From a checkpoint of a small sound classifier: trained on read English sentences (LibriTTS-R).
Rows from block 2, named by matrix and row number. Each number is 128 + 24 x the weight over its row's rms, rounded and kept within 0 to 255. All counts start at 0. After the name is the row's rms in percent of the matrix's.
# conv: width-3 conv, dilation 2 (model.blocks.2.conv.weight, 384x384x3), inputs 260-285, a 3 kernel for each
conv.100 098 [118 116 114 128 148 137 147 156 132 117 149 158 103 156  94 126 111 151 117  94 119 118 155 143 173 104 152 138 134 131 108 118 171 109 105 138 116 139 150 101 135 141 100 118 167 122 136 151  91 121 114  92 129 128 136 107 112 101 158 138 116 121 144 110 120 142  98  92 147 114 131 153 158 114  81 136 146 126]
conv.101 101 [ 99 112 161 140 135 157 130 119 142 136 103 141 135 114 154 159 132 165 155 147 109 140 108 119  94  76 153 114 111 169 152 127 109 148 123 107 166 146  80 162 106 109 152 117 109 154 120 115 136 147 155 113 145 146 100 114 150 132  83 153 128 151 145 114 126  99 141 119 106 134  96 135 127  66 161 127 124 157]
conv.102 100 [ 98 110  76  94 110  78 145 143 163 103 127 115 122 102 139 121 107  83 114 113 111  96 140 135  91 114 135 152 147 172 116 131  90 115 131 109 106 104  96 118 136 117  94 118  68 119 109  71 129 126  96 118 133 135 142 123 131 122 132 139 120 135 155 126 113  79  92 116  89 109 132 114 164 130 149 141 136 159]
conv.103 105 [ 46 119 110  86 108 103 157 135 110  95 114 122 144  95  82  84 148 134 123 143 143  90 129 120 115 121 121 162 130 111  53 109 121  88 132 141  77 121 144  82 137 141  35 103 117  84 116 122 118 126 132 130 132 103 154  95  93  85 116 118 137 132  96  63 120 136  96 132 141  76 114 127 150 143 119 156 121 103]
conv.104 100 [140 151 113 123 147 108 153 139 116 104 137 101 116 106 120 108 129 132 107 134 163 112 147 115 118 153 131 165 145 108  91 140 131 125 156 151  88 123 145 104 179 145  74 124 118 114 102 123 130 117 124 133  94 123 162 131  85 106 157 138 125  89 166 107 127 136 126 142 139 107 144 119 120 143 119 151 123 115]
conv.105 104 [ 23 108 120  73  89 113 161 117 104 137 131 133 152 100  90  60 140 128 137 141 129 133 106 108 142 101  93 161 125 111  95 118 124  99 128 136  85 127 146 114 142 146 105 136 141  96 131 129 117 134 131 142 115  95 164 104 101 120 118 115 140 125  79  77 138 148 106 131 137 130 134 136 136 138 100 161 111 104]
conv.106 097 [141 142 150 142 119 164 139 138 125 148  65 125 137 140  98 161 138 145 140 131 141 161  87 121 101 120 153 114 141 133 155  67 115 149  99 136 167 121 107 165  54  81 134  87 125 119  84 119 116  99 137 131  93 131  79 160 136 155  61  82 153 115  99 103 135 130 136 129 148 147  60 116 143 103 149 134 143 118]
conv.107 099 [158 140 128 127 121 123 134 132 128 123  94 108 129 141 100 155 124 109 163 137 114 139 106 132 109 148 168 104 131 143 140 131 153 130 131 134 166 129 102 140 117 128 123 111 106 133 110 115 112  84  86 134  67  79  68 140 142 137 114 134 160 115  94 110 131 153 121 137 136 124 101 119  38  88 133 127 140 126]
conv.108 096 [125 132 141 137 116 134 125 143 145 141 102 141 135 133 128 133 138 132 178 120  98 138 103 157 111 155 137 107 156 132 149 112 144 152 131 158 150 115 154 141 102 142 147 122 147 151 100 100 143  86  87 150  80 127  86 166 145 149  93 114 169 116 103 115 146 133 160 154 160 146 106 142 104 141 140 125 148 137]
conv.109 099 [148 130 125 129 108 110 126 121 134 154  95  83 122 145 113 151 126 105 137 151 133 157  87  89 127 146 166  85 128 146 156 118 136 137 117 131 175 109  94 143 102 111 151 107  96 126 119 114 109 116 109 143 106  90  62 141 145 147 109  96 137 145 120 107 127 154 132 124 142 157  93  79  26  78 104 118 139 135]
conv.110 104 [ 92 112  88 102 108  89 152 142 135  79  98  82 127  86  90 126 128 100 127 141 132  91 127 105 102 129 125 159 141 140  71 106  76 120 139 118  86 102  99 103 131  99  16  69  46  94 102  87 125 121 112 122 127 109 145 102 105  88 120 113 135 140 125  92 114 115 113 136 117  42  89  83 142 138 137 147 130 125]
conv.111 099 [152 135 118 117 123 129 134 130 124 143 119  99 133 160 107 141 124  92 132 133 135 146 119 108 109 157 163  97 132 140 147 127 134 132 120 124 172 112 108 138 122 121 139 120 107 126 126 128 102 112 105 136  99  83  75 131 133 147 137 109 138 138 110 116 126 159 127 129 137 149 118 101  10 109 101 129 143 124]
conv.112 099 [ 77  98  79  90 102  80 151 150 153  96 122 113 129  96 113 109 106  94 110 116 115  97 142 129  91 118 128 157 149 160  99 115  81 107 125 108 104 104 101 110 131 112  65 102  69 108 103  76 128 123 103 122 137 130 147 121 119 112 129 130 124 136 142 106 106  95  88 115 103  91 122 110 163 138 144 147 140 143]
conv.113 101 [159 144 129 128 127 131 127 127 129  80 128 146  94 132 127 115 131 153 114 133 153  85 111 133 113 159 114 131 141 126 115 147 157 132 147 154  90 122 158  76 143 158 115 144 148 144 118 145 134 108 142 114  73 151 138 149  89  81 139 156 104  84 164 151 128  92 138 146 134 103 151 153 109 146 103 130 132 132]
conv.114 095 [127 116 115 113 125 121 146 143 121 119 140  98 118 148  83 126 112 115 113 114 132 139 160 108 151 134 160 112 126 145 130 137 138 124 119 116 125 132 124 126 136 112 101 107 106 118 120 123  89  96  89 114 122  71 109 103 128 124 169 120 110 150 132 121 121 152 118 116 130 117 123  99  84 117 100 131 139 119]
conv.115 097 [124 131 154 132 116 163 149 133 118 162  81 113 146 152 127 143 137 142 114 152 151 167  89 110 106 115 143 140 136 131 165  84 112 169 114 123 166 120 100 179  66  87 157 110 123  94 115 125  76 116 133 101 126 120 111 155 129 168  71 102 125 149 137 111 134 150 165 140 137 166  83 124 168 116 152 148 142 120]
conv.116 104 [ 77  96 134  75  70  90 142 162 114 121 145 133 138 148 114  19 118 157  94 118 160 130 145 105 130 149 118 142 151  94 106 128 141  90 123 146  91 122 145  89 131 139 119 146 156 118 118 151 118 105 137 123 127 135 151 152  86 120 139 120 103 103 140 123 124 140  83 121 142 134 155 141 135 157 111 144 148 110]
conv.117 103 [ 68 132 112 103 124 118 161 121 100 109 123 112 140  86 100 110 145 125 136 135 149 105 129 110 128 123 114 172 129 100  61 120 118 109 143 139  84 132 150 103 165 139  46 112 118  86 114 123 128 126 131 144 108 101 169  97  87 100 137 113 146 112 111  65 126 152 116 134 137  92 122 121 142 145 112 160 110  98]
conv.118 102 [113 130  80  93 120  72 139 132 155 124 142 134 122 126 182 124 113  74 114 103 113 102 141 144  86 107 143 143 140 168 130 145 121 114 131 110 113  99  95 124 131 124 137 153 126 132 122  85 125 125  91 115 119 133 139 129 142 140 139 153 114 129 156 141 122  74  99 113  71 136 149 138 171 130 157 137 137 164]
conv.119 098 [117 119 110 118 137 136 144 143 124 134 147 115 109 125  86 110 121 107 118 109 118 124 148 115 118 128 162 119 134 150 148 136 131 134 115 109 131 124 121 136 135 121 128 132 117 132 135 139 106 108  97 116 124  90  97 104 128 130 158 132 109 153 137 123 118 140 126 114 110 134 132 115  71 101  93 131 134 121]
conv.120 095 [128 134 149 128 120 146 128 146 136 139 103 146 155 151 126 134 131 142 168 129 119 123  98 170 116 141 149 117 154 130 156 107 147 172 131 176 141 112 158 154  96 148 149 120 148 145 114 107 138 114  92 134 101 123 115 168 136 152  93 129 161 136 123 123 143 139 187 166 178 150 107 146 106 131 155 139 153 130]
conv.121 100 [ 89 135 125 102 139 163 125 122 116 105 128 180 190 147 118 119 161 152 147 143 142  89 114 161 149 126 132 120 109 130 101 126 167 125 131 161 137 161 153 121  95 169 110 130 168 103 164 158 105 167 167  89 164 163 158 104 106 106  93 175 124 142 104 100  88  93 147 133 169 107 122 176 100 118 158 158 133 118]
conv.122 100 [169 145 130 130 129 141 124 120 131  94 116 157 124 122 138 142 131 148 128 125 152  75  97 133 107 143 117 137 136 127 118 137 151 134 140 148 102 129 158 100 139 164 124 131 157 126 120 166 124 124 163 112  70 173 140 150  98  92 115 158 119  79 163 152 131  60 144 146 124 113 131 159 111 147 113 139 128 137]
conv.123 099 [ 83  98  76  92 103  80 153 153 154  90 116 105 127  94 110 116 107  89 112 119 114  96 142 126  94 121 129 158 150 162  96 118  80 110 129 109  99 106  98 109 134 109  55  93  61 106 103  77 127 121 102 122 136 126 145 118 120 107 132 128 125 141 142 108 107  93  91 118 102  81 116 100 159 136 144 147 141 144]
conv.124 098 [119 143  97 120 143 148 125 116 134 100 118 152 173 129 147 155 158 120 144 154 137  82 108 156 139 114 124 129 105 144 105 131 158 125 128 158 130 158 144 128 100 171 115 128 143 110 171 132 104 178 146  76 160 138 164  89 122 104  93 182 109 150 125 124 104  99 143 118 160 110 116 152  91 105 157 152 122 141]
conv.125 099 [109 129  89  88 112 141 103 119 111  98 109 155 161 136 109 142 150 105 124 128 131  83 104 137 181 136 112 114 117 110 105 127 161 109 120 149 115 153 139  95  93 137 101 116 162  87 135 151  87 137 161  83 127 153 164 120 101 110 108 150  92  94 101 119 117 103 118 115 152 114 115 149  89 126 111 129 126 116]
conv.126 102 [115 133  94 100 130  84 136 128 151 130 139 142 133 136 183 118 118  84 107  99 106 108 139 149  81 102 144 143 135 162 128 131 122 107 117  98 116  97  99 125 113 121 137 151 141 127 125  97 123 129  96 112 117 129 138 128 141 145 134 155 115 126 143 137 119  85  89 103  68 140 150 147 178 135 158 139 134 157]
conv.127 100 [ 96 121 165 106 113 158 142 124 112 144  86 132 148 136 100 144 116 166 143 156 157 147 103 111  96  77 155 126 117 139 145 101 133 146 123 131 162 148 105 155  85  73 129  96 125 119 104 131 112 131 165 123 128 127  98 122 134 142  96 127 147 147 101  69 112 123 142 135 135 138  84 133 137  70 153 143 133 110]
conv.128 102 [ 96 154 140 112 141 165 127 113 134 119 102 141 168 130 166 128 161 142 147 149 121  97 105 152  80  78 136 119 102 137 134 113 128 141 105 131 147 134 128 167  83 142 145 122 135 122 139 145 107 151 163  67 139 142 132 107 126 131  77 160 117 150 120 125 113  84 141 101 130 135 110 148 134 107 172 145 126 139]
conv.129 099 [ 90 108  79  91 108  80 147 145 162 106 128 121 124 105 135 116 106  87 112 112 106  98 142 138  89 111 133 153 147 169 116 125  89 109 126 104 110 106  97 119 131 116  95 121  78 115 113  74 128 127  98 118 137 137 143 123 129 124 133 137 120 138 149 121 112  86  86 113  91 110 132 119 169 133 148 143 138 157]
conv.130 098 [102 147 165 112 131 160 134 123 137 145  91 142 151 144 161 146 142 154 141 142 115 137  98 140  81  70 148 116 118 149 157 114 103 150 118 112 151 122  90 185  83  94 155 117 122 130 114 111 115 135 144  92 129 142 105 132 129 162  95 142 122 146 135 118 122 103 137 119 109 165 109 147 158 101 171 136 136 142]
conv.131 102 [112 128  68 117 139 117 111  82 178 125 127 155  96  65 151 139 149  73 132 124  93  91 105 149  88 102 146 136 106 179 149 144 141 133 126 121 130 123 111 128 113 134 142 149 154 144 139 132 139 136 129 108 101 155 117 103 163 127 101 140 114  96 136 143 145  78 120 121  99 129 134 149 180 120 120 110  84 178]
conv.132 099 [ 87 107  79  87 105  79 149 143 160  97 121 115 128 103 129 112 104  87 112 116 109  96 141 137  87 112 134 153 144 166 108 124  86 109 127 107 103 103  97 114 129 113  83 114  73 111 110  74 124 125  97 116 133 131 144 120 126 119 130 136 122 135 144 119 114  88  86 116  96 102 127 114 167 135 149 144 138 152]
conv.133 098 [161 142 129 110 115 139 124 128 122  84 116 155 116 142 128 133 118 147 117 132 158  77  98 134 138 145 103 130 138 110 117 143 158 130 145 153  87 129 162  79 133 157 116 132 155 123 116 164 114 108 162  95  68 161 142 148  75  98 130 155 104  81 158 154 131 101 140 148 132 113 138 157 104 141  96 132 137 124]
conv.134 103 [ 63  82 149  78  64 109 152 155  97 135 146 138 160 145  93  56 120 164 100 135 132 147 143  97 150 135  96 140 136 101 117 133 140  87 120 138 107 122 131  99 113 129 135 157 158 102 138 137 107 125 131 127 152 114 147 127  94 127 123 119 113 130 107 102 126 148  78 123 145 147 151 145 130 138 117 155 143  94]
conv.135 098 [151 155 133 138 127 118 142 143 132 141 100  98 123 136 128 140 149 115 150 118 137 159 124 124  96 165 134 111 151 127 135 114 153 128 123 157 169 134 125 137 107 124 128 120 131 139 110 121 130  93  95 150  69  87  65 149 138 147 111  93 160  90  81 100 128 148 109 130 162 139 111 111  73 143 111 130 143 128]
conv.136 100 [110 142  97 104 138 155 119 113 127  91 115 165 183 134 148 144 165 123 145 137 135  63 106 162 137 130 121 125 109 123  97 127 166 117 124 158 124 155 147 114  95 167 110 128 168 106 164 158 109 170 162  86 150 164 161 101 106  97  83 174 125 133 114 133 106  89 134 118 157 103 117 163  96 126 166 152 123 130]
conv.137 105 [ 66 128 108 107 126 117 158 121 110  98 110 114 138  88  91 120 151 122 134 149 140  91 120 114 113 117 118 168 125 115  62 115 110 113 143 131  87 132 138 105 153 129  31 102 109  85 123 123 125 134 132 131 117  98 156  91  99  87 115 111 144 132  94  56 127 145 120 141 133  69 108 120 152 137 122 155 114 103]
conv.138 099 [164 136 147 154 123 113 126 110 132 163 114  82  97 154 161 139 111 111 126 118 152 178  84  95 158 106  98 126 114 113 151 118 116 147 125 122 133  99 135 147 130 133 156 129 107 129 136 126 121 130 113 133  96 102 107 151 127 190 126 123 130 124 158 123 111 131 141 123 115 179 131 102 138  81 108 118 128 137]
conv.139 102 [134 149 141 130 164 139 135 134 121  78 137 134 113 138 116  72 125 164 103 121 146  90 126 120  86 143 138 128 145 122  93 133 162  99 130 149  86 123 158  63 141 155  85 129 144 138 125 145 128 114 141 116  93 136 133 140  92  98 152 153 115 102 157 141 126 128  99 126 131  89 141 140 112 138  99 136 135 125]
conv.140 100 [102 115  81  90 111  76 145 138 163 109 131 120 121 110 153 122 107  81 114 110 108  98 139 139  89 110 137 150 144 170 123 136  93 115 132 106 109 102  95 123 135 117 112 131  79 125 114  71 127 126  90 117 129 134 141 123 135 130 134 142 118 133 155 131 118  80  95 115  84 119 137 119 167 130 151 140 136 162]
conv.141 099 [ 79 101  79  89 103  80 152 148 152  90 114 106 128  95 108 111 110  93 112 120 116  93 137 126  91 118 128 156 148 159  91 114  82 107 125 111  98 103  99 104 129 111  55  95  63 106 103  78 128 123 103 120 136 126 146 117 117 103 128 129 124 138 141 106 109  94  89 120 103  81 116 106 161 136 145 147 139 142]
conv.142 102 [133 157 140 120 162 163 159 160 123 124 110 114 134 136 126 144 150 120 157 119 130 146 160 148 114 141 134 137 152 122 138 109 137 135 126 148 145 142 142 151 143 135 106 105 130 119 128 142 121 126 108 123  98  92 113 141 130 151 130 107 166  98  77  90 113 147 111 114 153 127 111 123 109 149 134 147 149 116]
conv.143 105 [ 66 123 107 105 118 109 155 135 111  93 108 104 135  88  86 112 149 124 131 144 144  88 126 106 108 124 121 166 136 114  56 105 108 103 138 132  84 121 135  94 142 126  23  89 100  90 110 117 131 125 129 133 123 100 153  99  96  83 116 109 139 131 103  59 116 140 111 136 134  59 102 112 149 145 124 153 122 106]
conv.144 101 [136 140 150 135 120 119 134 129 132 156  93  91  84 136 145 145 153 144 143 147 158 172  76  84 155 185 116 128 145 110 153  72 107 154  96 119 165 100 132 156  62 102 143  94  94 100 113 108  75 108 109 119 107  95 102 181 145 174  69  70 122 128 135 110 132 136 152 115 129 159  86  83 146 143 121 113 134 132]
conv.145 100 [105 145 110  99 135 133 152 117 116 102 118 141 173 143 109 131 166 149 124 140 148 110 115 142 166 128 133 134 100 133  71 112 169 109 139 165 115 153 147  98 100 157  68 106 145  93 138 129  92 156 138 111 157  99 176  86 115 101 103 172 132 149  83  75  98 117 126 146 168  93 104 155 110 125 160 164 123 112]
conv.146 096 [163 149 129 139 143 139 137 148 131 115 116  97 119 139 114 145 127  99 165 118 104 138 145 136 104 156 159 110 147 137 134 137 153 123 137 134 164 129 106 125 138 142 112 124 109 131 123 124 116  84  87 138  71  83  66 139 138 127 139 134 160 101  99 124 132 148 116 139 130 111 122 117  50 136 121 126 147 128]
conv.147 099 [ 81 121 116  70 125 122 155 141 120 102 126 123 173 166 111  79 138 145 116 130 141 127 148 150 143 135 137 130 109 133 105 124 157 103 127 150 109 140 145 112 129 150  79 108 137  93 126 142  85 144 118 105 161  75 147  92 120 112 124 151 128 147  75  81  99 131  94 133 151 103 118 141 117 144 151 160 133 111]
conv.148 102 [ 82 106  83  98 107  86 153 144 139  79 107  94 124  86  93 117 121 103 117 130 132  90 128 108  94 126 123 158 144 147  71 109  84 109 132 119  90 104 103  97 133 112  22  79  53 102 100  82 132 120 109 124 130 118 148 111 107  86 121 124 127 135 141  96 109  99 100 128 113  49 101  93 149 138 137 147 132 131]
conv.149 100 [131 111 138  95  90  97 133 173 117 116 155 130 125 159 127  55 114 157  88 117 166 129 161 102 123 157 116 135 158  95 121 137 141 105 133 148  94 123 148  91 144 136 130 156 159 117 123 150 119 111 132 122 130 139 146 162  80 116 151 125  87 102 153 141 120 135  99 131 139 140 169 142 128 154 113 133 158 115]
conv.150 102 [137 147 142 154 128 114 113 116 128 169 135 122 102 115 132 139 156 136 136 136 131 169 108 110 130 157 115  78 141 101 146 116 133 136 131 146 167 133 132 137 103 120 169 133 138 155 128 114 152 124 115 169 119 112  45 161 147 161 109  86 137 106 103  81 120 143 139 143 147 169 135 123 118 130 109  97 129 129]
conv.151 107 [124 136 133 112 130 129 122 128 129  73 135 141  89 124 124  66 136 161 118 139 139  85 115 121  94 153 125 120 136 131 100 142 161 119 140 148  88 125 153  62 134 160  97 147 148 143 134 142 133 117 140 117  94 146 120 136 105  79 139 156 107  90 156 148 130  93 119 135 127  87 151 152 127 142  93 121 125 133]
conv.152 096 [121 153 169 137 146 178 147 128 107 153  89 127 152 141 108 157 153 148 128 145 142 152 104 129  82 101 139 135 131 131 163  90 102 163 116 119 162 126 110 179  69  79 148 111 119 111 109 133 106 121 146 107 123 140  99 141 117 162  82 106 139 141 122 108 133 147 155 139 133 159  96 129 179 118 158 150 138 102]
conv.153 100 [ 99 116  82  89 110  78 145 136 164 109 127 122 126 111 151 120 107  83 113 115 106  96 139 143  87 105 140 149 142 170 122 134  94 112 128 106 107 101  93 122 128 116 110 131  85 121 116  72 122 130  92 112 130 133 138 118 135 129 133 141 117 135 146 131 119  83  91 115  86 119 135 123 170 132 154 142 135 161]
conv.154 097 [131 140 126 147 124 113 130 135 137 164 124 125 116 124 137 133 147 124 147 120 123 172 110 118  99 164 119 103 153 123 156 109 133 150 123 143 181 120 127 155  93 112 160 128 139 151 114 112 144 113 109 165 100 113  55 159 149 163  97  69 150  92  87 101 148 154 143 142 153 163 123 126 103 143 111 122 142 135]
conv.155 103 [138 138 169 148 123 140  97 119  99 170 127 137 145 152 112 144 149 176 140 152 145 156 106 139 146 147 141  76 110  88 138 117 150 138 133 159 154 137 144 129  87 131 171 140 159 159 141 135 160 134 137 165 141 145  79 138  99 155  98 125 131 131 104 109 105 121 150 150 164 182 134 151 128 109 129 107 129  92]
conv.156 099 [147 130 106 127 120 114 130 130 134 151 126 107 122 141 112 147 125  85 148 145 113 143 114 125 108 161 176  99 134 145 156 135 139 145 128 126 171 114 104 147 134 142 157 135 105 138 136 109 124 114  86 144  91  87  70 134 143 149 134 133 139 140 122 129 134 160 143 134 131 155 126 110   2  99 112 123 140 136]
conv.157 099 [120 144 163 131 132 159 144 132 118 153  85 100 125 131 132 150 154 153 135 130 131 169  80  92 126 140 136 129 140 119 157  67  98 157 101 110 166 118 100 168  57  79 141  97 106  85 105 110  69 109 118 112 115  98 100 160 135 166  54  72 138 129 112 103 139 143 152 127 122 156  77 104 173 133 146 135 138 121]
conv.158 103 [ 75 106  86  86 103  86 150 141 142  71  98 102 128  91  89 108 128 108 115 140 125  83 124 119  92 121 130 155 137 149  67 109  94 104 130 123  81 101 108  90 119 114  18  80  65  94 109  87 121 128 114 113 134 115 143 100 110  80 114 130 124 142 124  97 115 102  94 128 120  44  97 108 148 135 141 145 129 131]
conv.159 102 [ 89 110  82  96 107  82 151 143 141  72 103  89 124  86  98 117 122 100 117 130 133  85 126 107  95 126 125 158 142 148  67 114  88 109 135 122  82 100 102  92 135 112  17  79  49 103 100  80 131 118 106 119 125 118 146 110 107  83 121 126 127 133 143 103 113  99 102 129 114  46 101  93 146 138 137 145 130 134]
conv.160 098 [139 134 119 126 145 123 154 134 125  97 141 117 113 132 111 146 129 137 111 111 111 125 162 124 171 139 163 136 117 148  94 129 155 101 121 130  96 140 131  90 131 132  66 106 119 108 127 109  95 122  81 114 125  46 139  87 134  96 159 155 126 140 116 122 123 144  96 119 135  83 127 123 121 113 114 143 129 127]
conv.161 099 [ 91 109  78  90 108  80 146 144 164 105 127 119 124 106 137 117 105  85 113 114 108  97 143 138  89 112 135 153 145 170 116 129  87 113 127 105 107 104  96 118 131 114  96 120  74 118 112  72 127 128  96 118 134 136 143 122 131 124 134 138 121 136 149 122 113  85  90 113  92 111 133 116 168 133 150 143 139 159]
conv.162 099 [138 131 117 112 130 131 140 132 124 140 127  97 133 153  97 131 121  95 128 129 136 134 127 101 113 143 163 106 127 147 147 129 123 134 117 110 154 119 110 141 132 107 137 116 102 125 126 135  97 111 107 118 118  92  90 118 128 141 145 109 122 159 130 115 126 156 128 126 125 142 117  97  28  98 105 132 139 118]
conv.163 102 [118 135  62  94 117  51 126 122 158 122 129 133 117 124 187 128 125  57 118 102 112  94 134 144  76 112 142 134 133 165 133 140 141 116 127 110 109 101  99 112 118 124 141 143 142 130 111  94 122 110  82 107 102 130 126 123 147 133 130 151 116 121 151 153 129  83 106 109  66 136 143 144 168 132 154 128 128 166]
conv.164 102 [158 141 125 127 129 140 126 120 136  95 117 156 125 115 139 134 136 145 129 124 145  83  98 133 103 148 113 136 132 132 117 138 151 129 138 143 102 129 154 101 137 163 119 133 158 126 121 165 123 123 163 113  76 179 136 149 106  97 112 160 122  80 163 150 134  49 138 139 121 110 134 158 120 144 112 138 123 141]
conv.165 100 [132 136 136 108 117 145 124 126 122  81 116 159 106 134 123 101 133 167 124 137 146  82  96 132 131 152 123 128 131 113  94 139 168 116 140 156  91 133 161  67 123 162 100 133 165 128 127 170 120 119 166 105  77 166 132 139  85  81 117 153 106  76 149 145 129  91 125 142 137  92 134 162 130 142  80 130 128 124]
conv.166 100 [130 139 125 149 130 123 121 132 139 158 132 139 122 120 136 127 150 126 164 115 110 156 123 138 100 166 111  88 151 119 144 119 142 145 135 150 160 130 145 137 111 135 157 133 150 160 121 116 158 126 118 174 108 128  44 152 140 154 113 105 155  91  94  98 141 140 150 151 155 157 132 142  81 135 116 119 139 135]
conv.167 102 [155 147  84 153 140  67 127 119 150 134 132 105 107 107 200 148 120  57 130 110 140 110 128 119 104 112 138 136 130 155 151 162 137 144 152 129 118 107 102 139 162 127 160 154 116 159 120  97 148 116  87 118  85 117 127 125 135 139 139 150 110 115 177 161 134  99 136 135  98 152 151 120 132 108 145 126 122 167]
conv.168 098 [110 122 116 108 142 144 151 148 124 119 146 122 118 141  88 103 123 116 110  92 119 128 162 127 138 134 160 116 134 147 134 129 140 125 112 114 128 131 132 126 135 118 112 118 127 125 131 150  99 114 103 111 131  96 101 103 125 123 160 127 117 145 134 117 118 145 111 106 121 125 127 121  76 112 104 138 140 120]
conv.169 097 [157 142 120 132 140 133 139 145 132 123 124 106 119 145 106 142 120  92 158 133 107 147 145 143 103 158 170 105 143 141 140 137 148 133 133 129 164 121 100 136 141 142 122 130 112 127 132 120 112  96  85 139  75  76  68 135 139 137 146 142 154 119 100 127 130 153 126 137 130 125 128 120  36 123 116 127 145 128]
conv.170 103 [100 126  64 113 151 124 119  69 174 124 124 158 102  69 151 118 148  70 133 121 100  99 108 152  87 103 141 140  91 167 141 136 142 129 127 121 127 123 117 135 113 138 130 144 165 133 137 137 131 138 126 109  95 150 115  98 155 133 104 139 122  93 133 140 140  76 119 126  99 121 130 154 194 127 121 118  73 170]
conv.171 096 [142 129 122 126 139 127 131 147 128 108 139 137 108 153 108 129 101 134 105 114 152 113 126 127 170 104 139 124 142 127 121 148 161 117 130 141  99 117 146 103 161 148 110 128 138 136 118 135 100  93 122  87  79 132 133 141  99 117 173 153 106 109 166 142 129 138 108 117 135 125 149 135 108 109  88 131 153 130]
conv.172 102 [ 68 103  90  97 108  93 156 146 129  88 111 104 133  87  87 104 127 110 116 133 133  93 131 109  98 124 120 166 145 136  68 100  86 104 129 121  95 111 114  99 134 115  27  81  71  95 102  95 131 123 120 129 132 114 153 111 102  92 122 122 134 136 123  72 107 115  96 127 120  58 103 103 156 143 135 153 131 120]
conv.173 100 [137 153 104 149 140 131 162 119 130 113 112 134 124 117 124 163 160 137 124 130 134 100 116 136 167 145 151 159 106 144  48 117 176  90 132 169  85 140 153  77 115 164  45  93 129 114 115 131 106 139 146 124 129  83 177  82 138  82 119 182 146 149  94  83 128 121 108 136 154  82 106 152 144 126 153 162 117 127]
conv.174 093 [ 95 128 180 127 130 174 140 128 108 150  97 133 152 145 102 145 146 190 134 139 140 152  95 119  87  90 161 124 128 140 149  98 107 144 118 111 167 155 108 165  82  73 146 115 126 127 116 131 118 127 152 112 124 142  92 145 134 151  85 114 139 138 109 105 126 138 135 136 128 151 105 135 169  92 166 143 141 104]
conv.175 099 [178 149 124 158 136 117 117 118 146 143 141 130  80 111 141 136 127 143 108 110 160 150 121 134 107 163 123 122 136 119 141 137 143 154 150 142 135 114 145 120 145 146 149 135 142 152 114 137 147 117 125 152  87 148 123 154 102 127 132 147  99  86 170 146 124 100 155 152 120 150 148 143  81 116 164 114 123 141]
conv.176 102 [130 152 149 137 171 143 144 141 120  97 142 132  97 137 116  66 129 172 100 111 147 113 135 124  99 136 137 138 148 119  86 125 155  93 126 153  90 121 157  67 143 147  82 120 143 131 113 144 121 117 141 122  96 136 138 142  90 100 149 140 103  86 153 133 123 134  94 124 148  94 135 134 120 144 107 137 137 122]
conv.177 101 [185 151 104 156 132 120 112 120 145 134 135 139 111 116 143 150 132 102 124 116 151 105 103 123 110 163  74 124 139 130 134 138 149 145 146 147 112 121 161 101 138 163 153 136 144 155 100 132 156 104 131 147  73 149 127 152 114 103 131 155 110  91 166 147 132  87 158 153 122 148 148 147  90 140 131 122 128 148]
conv.178 096 [133 118 113 114 123 121 136 136 122 131 137  95 120 143  84 130 114 106 119 120 131 135 143 100 135 135 162 107 127 147 144 137 128 135 120 110 137 123 115 137 138 115 123 116 100 127 124 124 100  99  92 118 119  79 100 107 129 136 164 120 108 156 138 124 122 153 129 120 121 132 125  97  61 110  96 124 137 120]
conv.179 102 [111 127  74  92 116  69 136 132 156 125 142 140 123 126 180 122 115  73 113  99 113 101 142 142  82 110 142 141 140 166 131 143 130 114 127 107 114 101  99 121 128 130 138 154 138 132 123  90 126 125  93 116 121 134 137 133 141 134 137 158 114 127 156 143 121  75 100 110  72 136 151 147 169 130 158 136 138 166]
conv.180 100 [ 76  77 157  83  69 120 132 162 105 131 151 142 159 160  98  64 120 182  99 128 131 139 150  99 154 145 105 118 131  98 124 140 140  87 113 134 110 119 123  92 104 119 139 158 163 113 140 144 109 122 136 115 156 125 145 136  96 124 124 117 103 119 103 117 113 143  78 117 143 151 158 151 131 140 119 140 150  99]
conv.181 102 [184 142 113 147 132 116 124 126 153 109 138 131  87 127 142 128 120 130 109 123 149 111 121 145  91 160 129 132 139 132 138 141 145 151 149 139 113 110 141 108 147 142 134 136 141 142 122 129 138 123 119 128  87 143 138 149 117  96 136 149  96  90 167 163 132 100 147 145 113 126 151 144  90 124 163 127 128 148]
conv.182 096 [132 132 121 147 131 125 135 143 139 149 125 139 130 128 137 133 137 113 166 112 109 157 132 150  98 159 130 115 156 127 144 121 144 149 138 160 154 130 138 143 122 140 146 129 149 153 106 107 154 109  92 167  90 115  78 155 145 155 120 112 168  98  89  98 136 136 147 151 162 151 126 144  95 143 126 133 147 136]
conv.183 101 [111 113  75  94 108  71 144 140 161  88 115  95 115  98 140 128 103  77 118 119 119  94 133 125  94 116 135 150 143 171 116 143  89 122 145 113  98  98  87 120 146 110  91 114  50 124 106  69 127 118  88 114 121 128 138 118 129 112 134 135 119 133 163 133 122  80 104 128  90  99 129  97 146 125 150 137 133 160]
conv.184 104 [113 120  56  95 110  54 132 133 161 122 138 139 117 116 171 130 118  60 120 108 113  97 133 137  83 114 145 139 141 170 132 144 134 119 129 113 115 106  96 116 127 132 138 150 138 137 121  90 131 121  92 115 119 137 131 132 144 126 128 156 115 128 161 147 127  71 107 115  75 133 146 144 160 124 152 130 137 170]
conv.185 099 [151 134 116 116 127 129 134 133 126 140 120  96 132 158 101 140 119  92 134 131 129 146 125 112 111 157 164  94 132 142 146 127 135 130 118 122 173 116 108 138 125 120 138 122 107 127 130 127 103 112 102 134  98  79  76 130 132 144 139 107 138 137 107 120 127 160 127 128 134 148 119 104  19 114 101 127 142 123]
conv.186 105 [ 67 115  98 103 113 104 157 135 118  93 108 104 135  87  87 110 139 119 127 142 140  92 123 103 104 122 117 167 136 122  63 100  95 107 136 127  92 117 125 102 140 119  26  83  87  89 107 108 131 128 129 133 124 107 157 103  99  89 116 114 139 132 112  58 114 133 109 134 126  59 101 108 155 143 129 152 122 111]
conv.187 101 [ 52  91 137  59  88 118 143 154 121 118 120 133 192 180  96  37 110 153  98 144 125 128 135 139 120 117 134 136 117 118 127 127 138 100 117 145 113 120 136 115 105 143 125 138 144  95 141 140  95 140 133  98 152 107 146 122 109 127 115 139 109 147  89 102 112 130  89 120 144 135 133 148 144 143 157 159 152 103]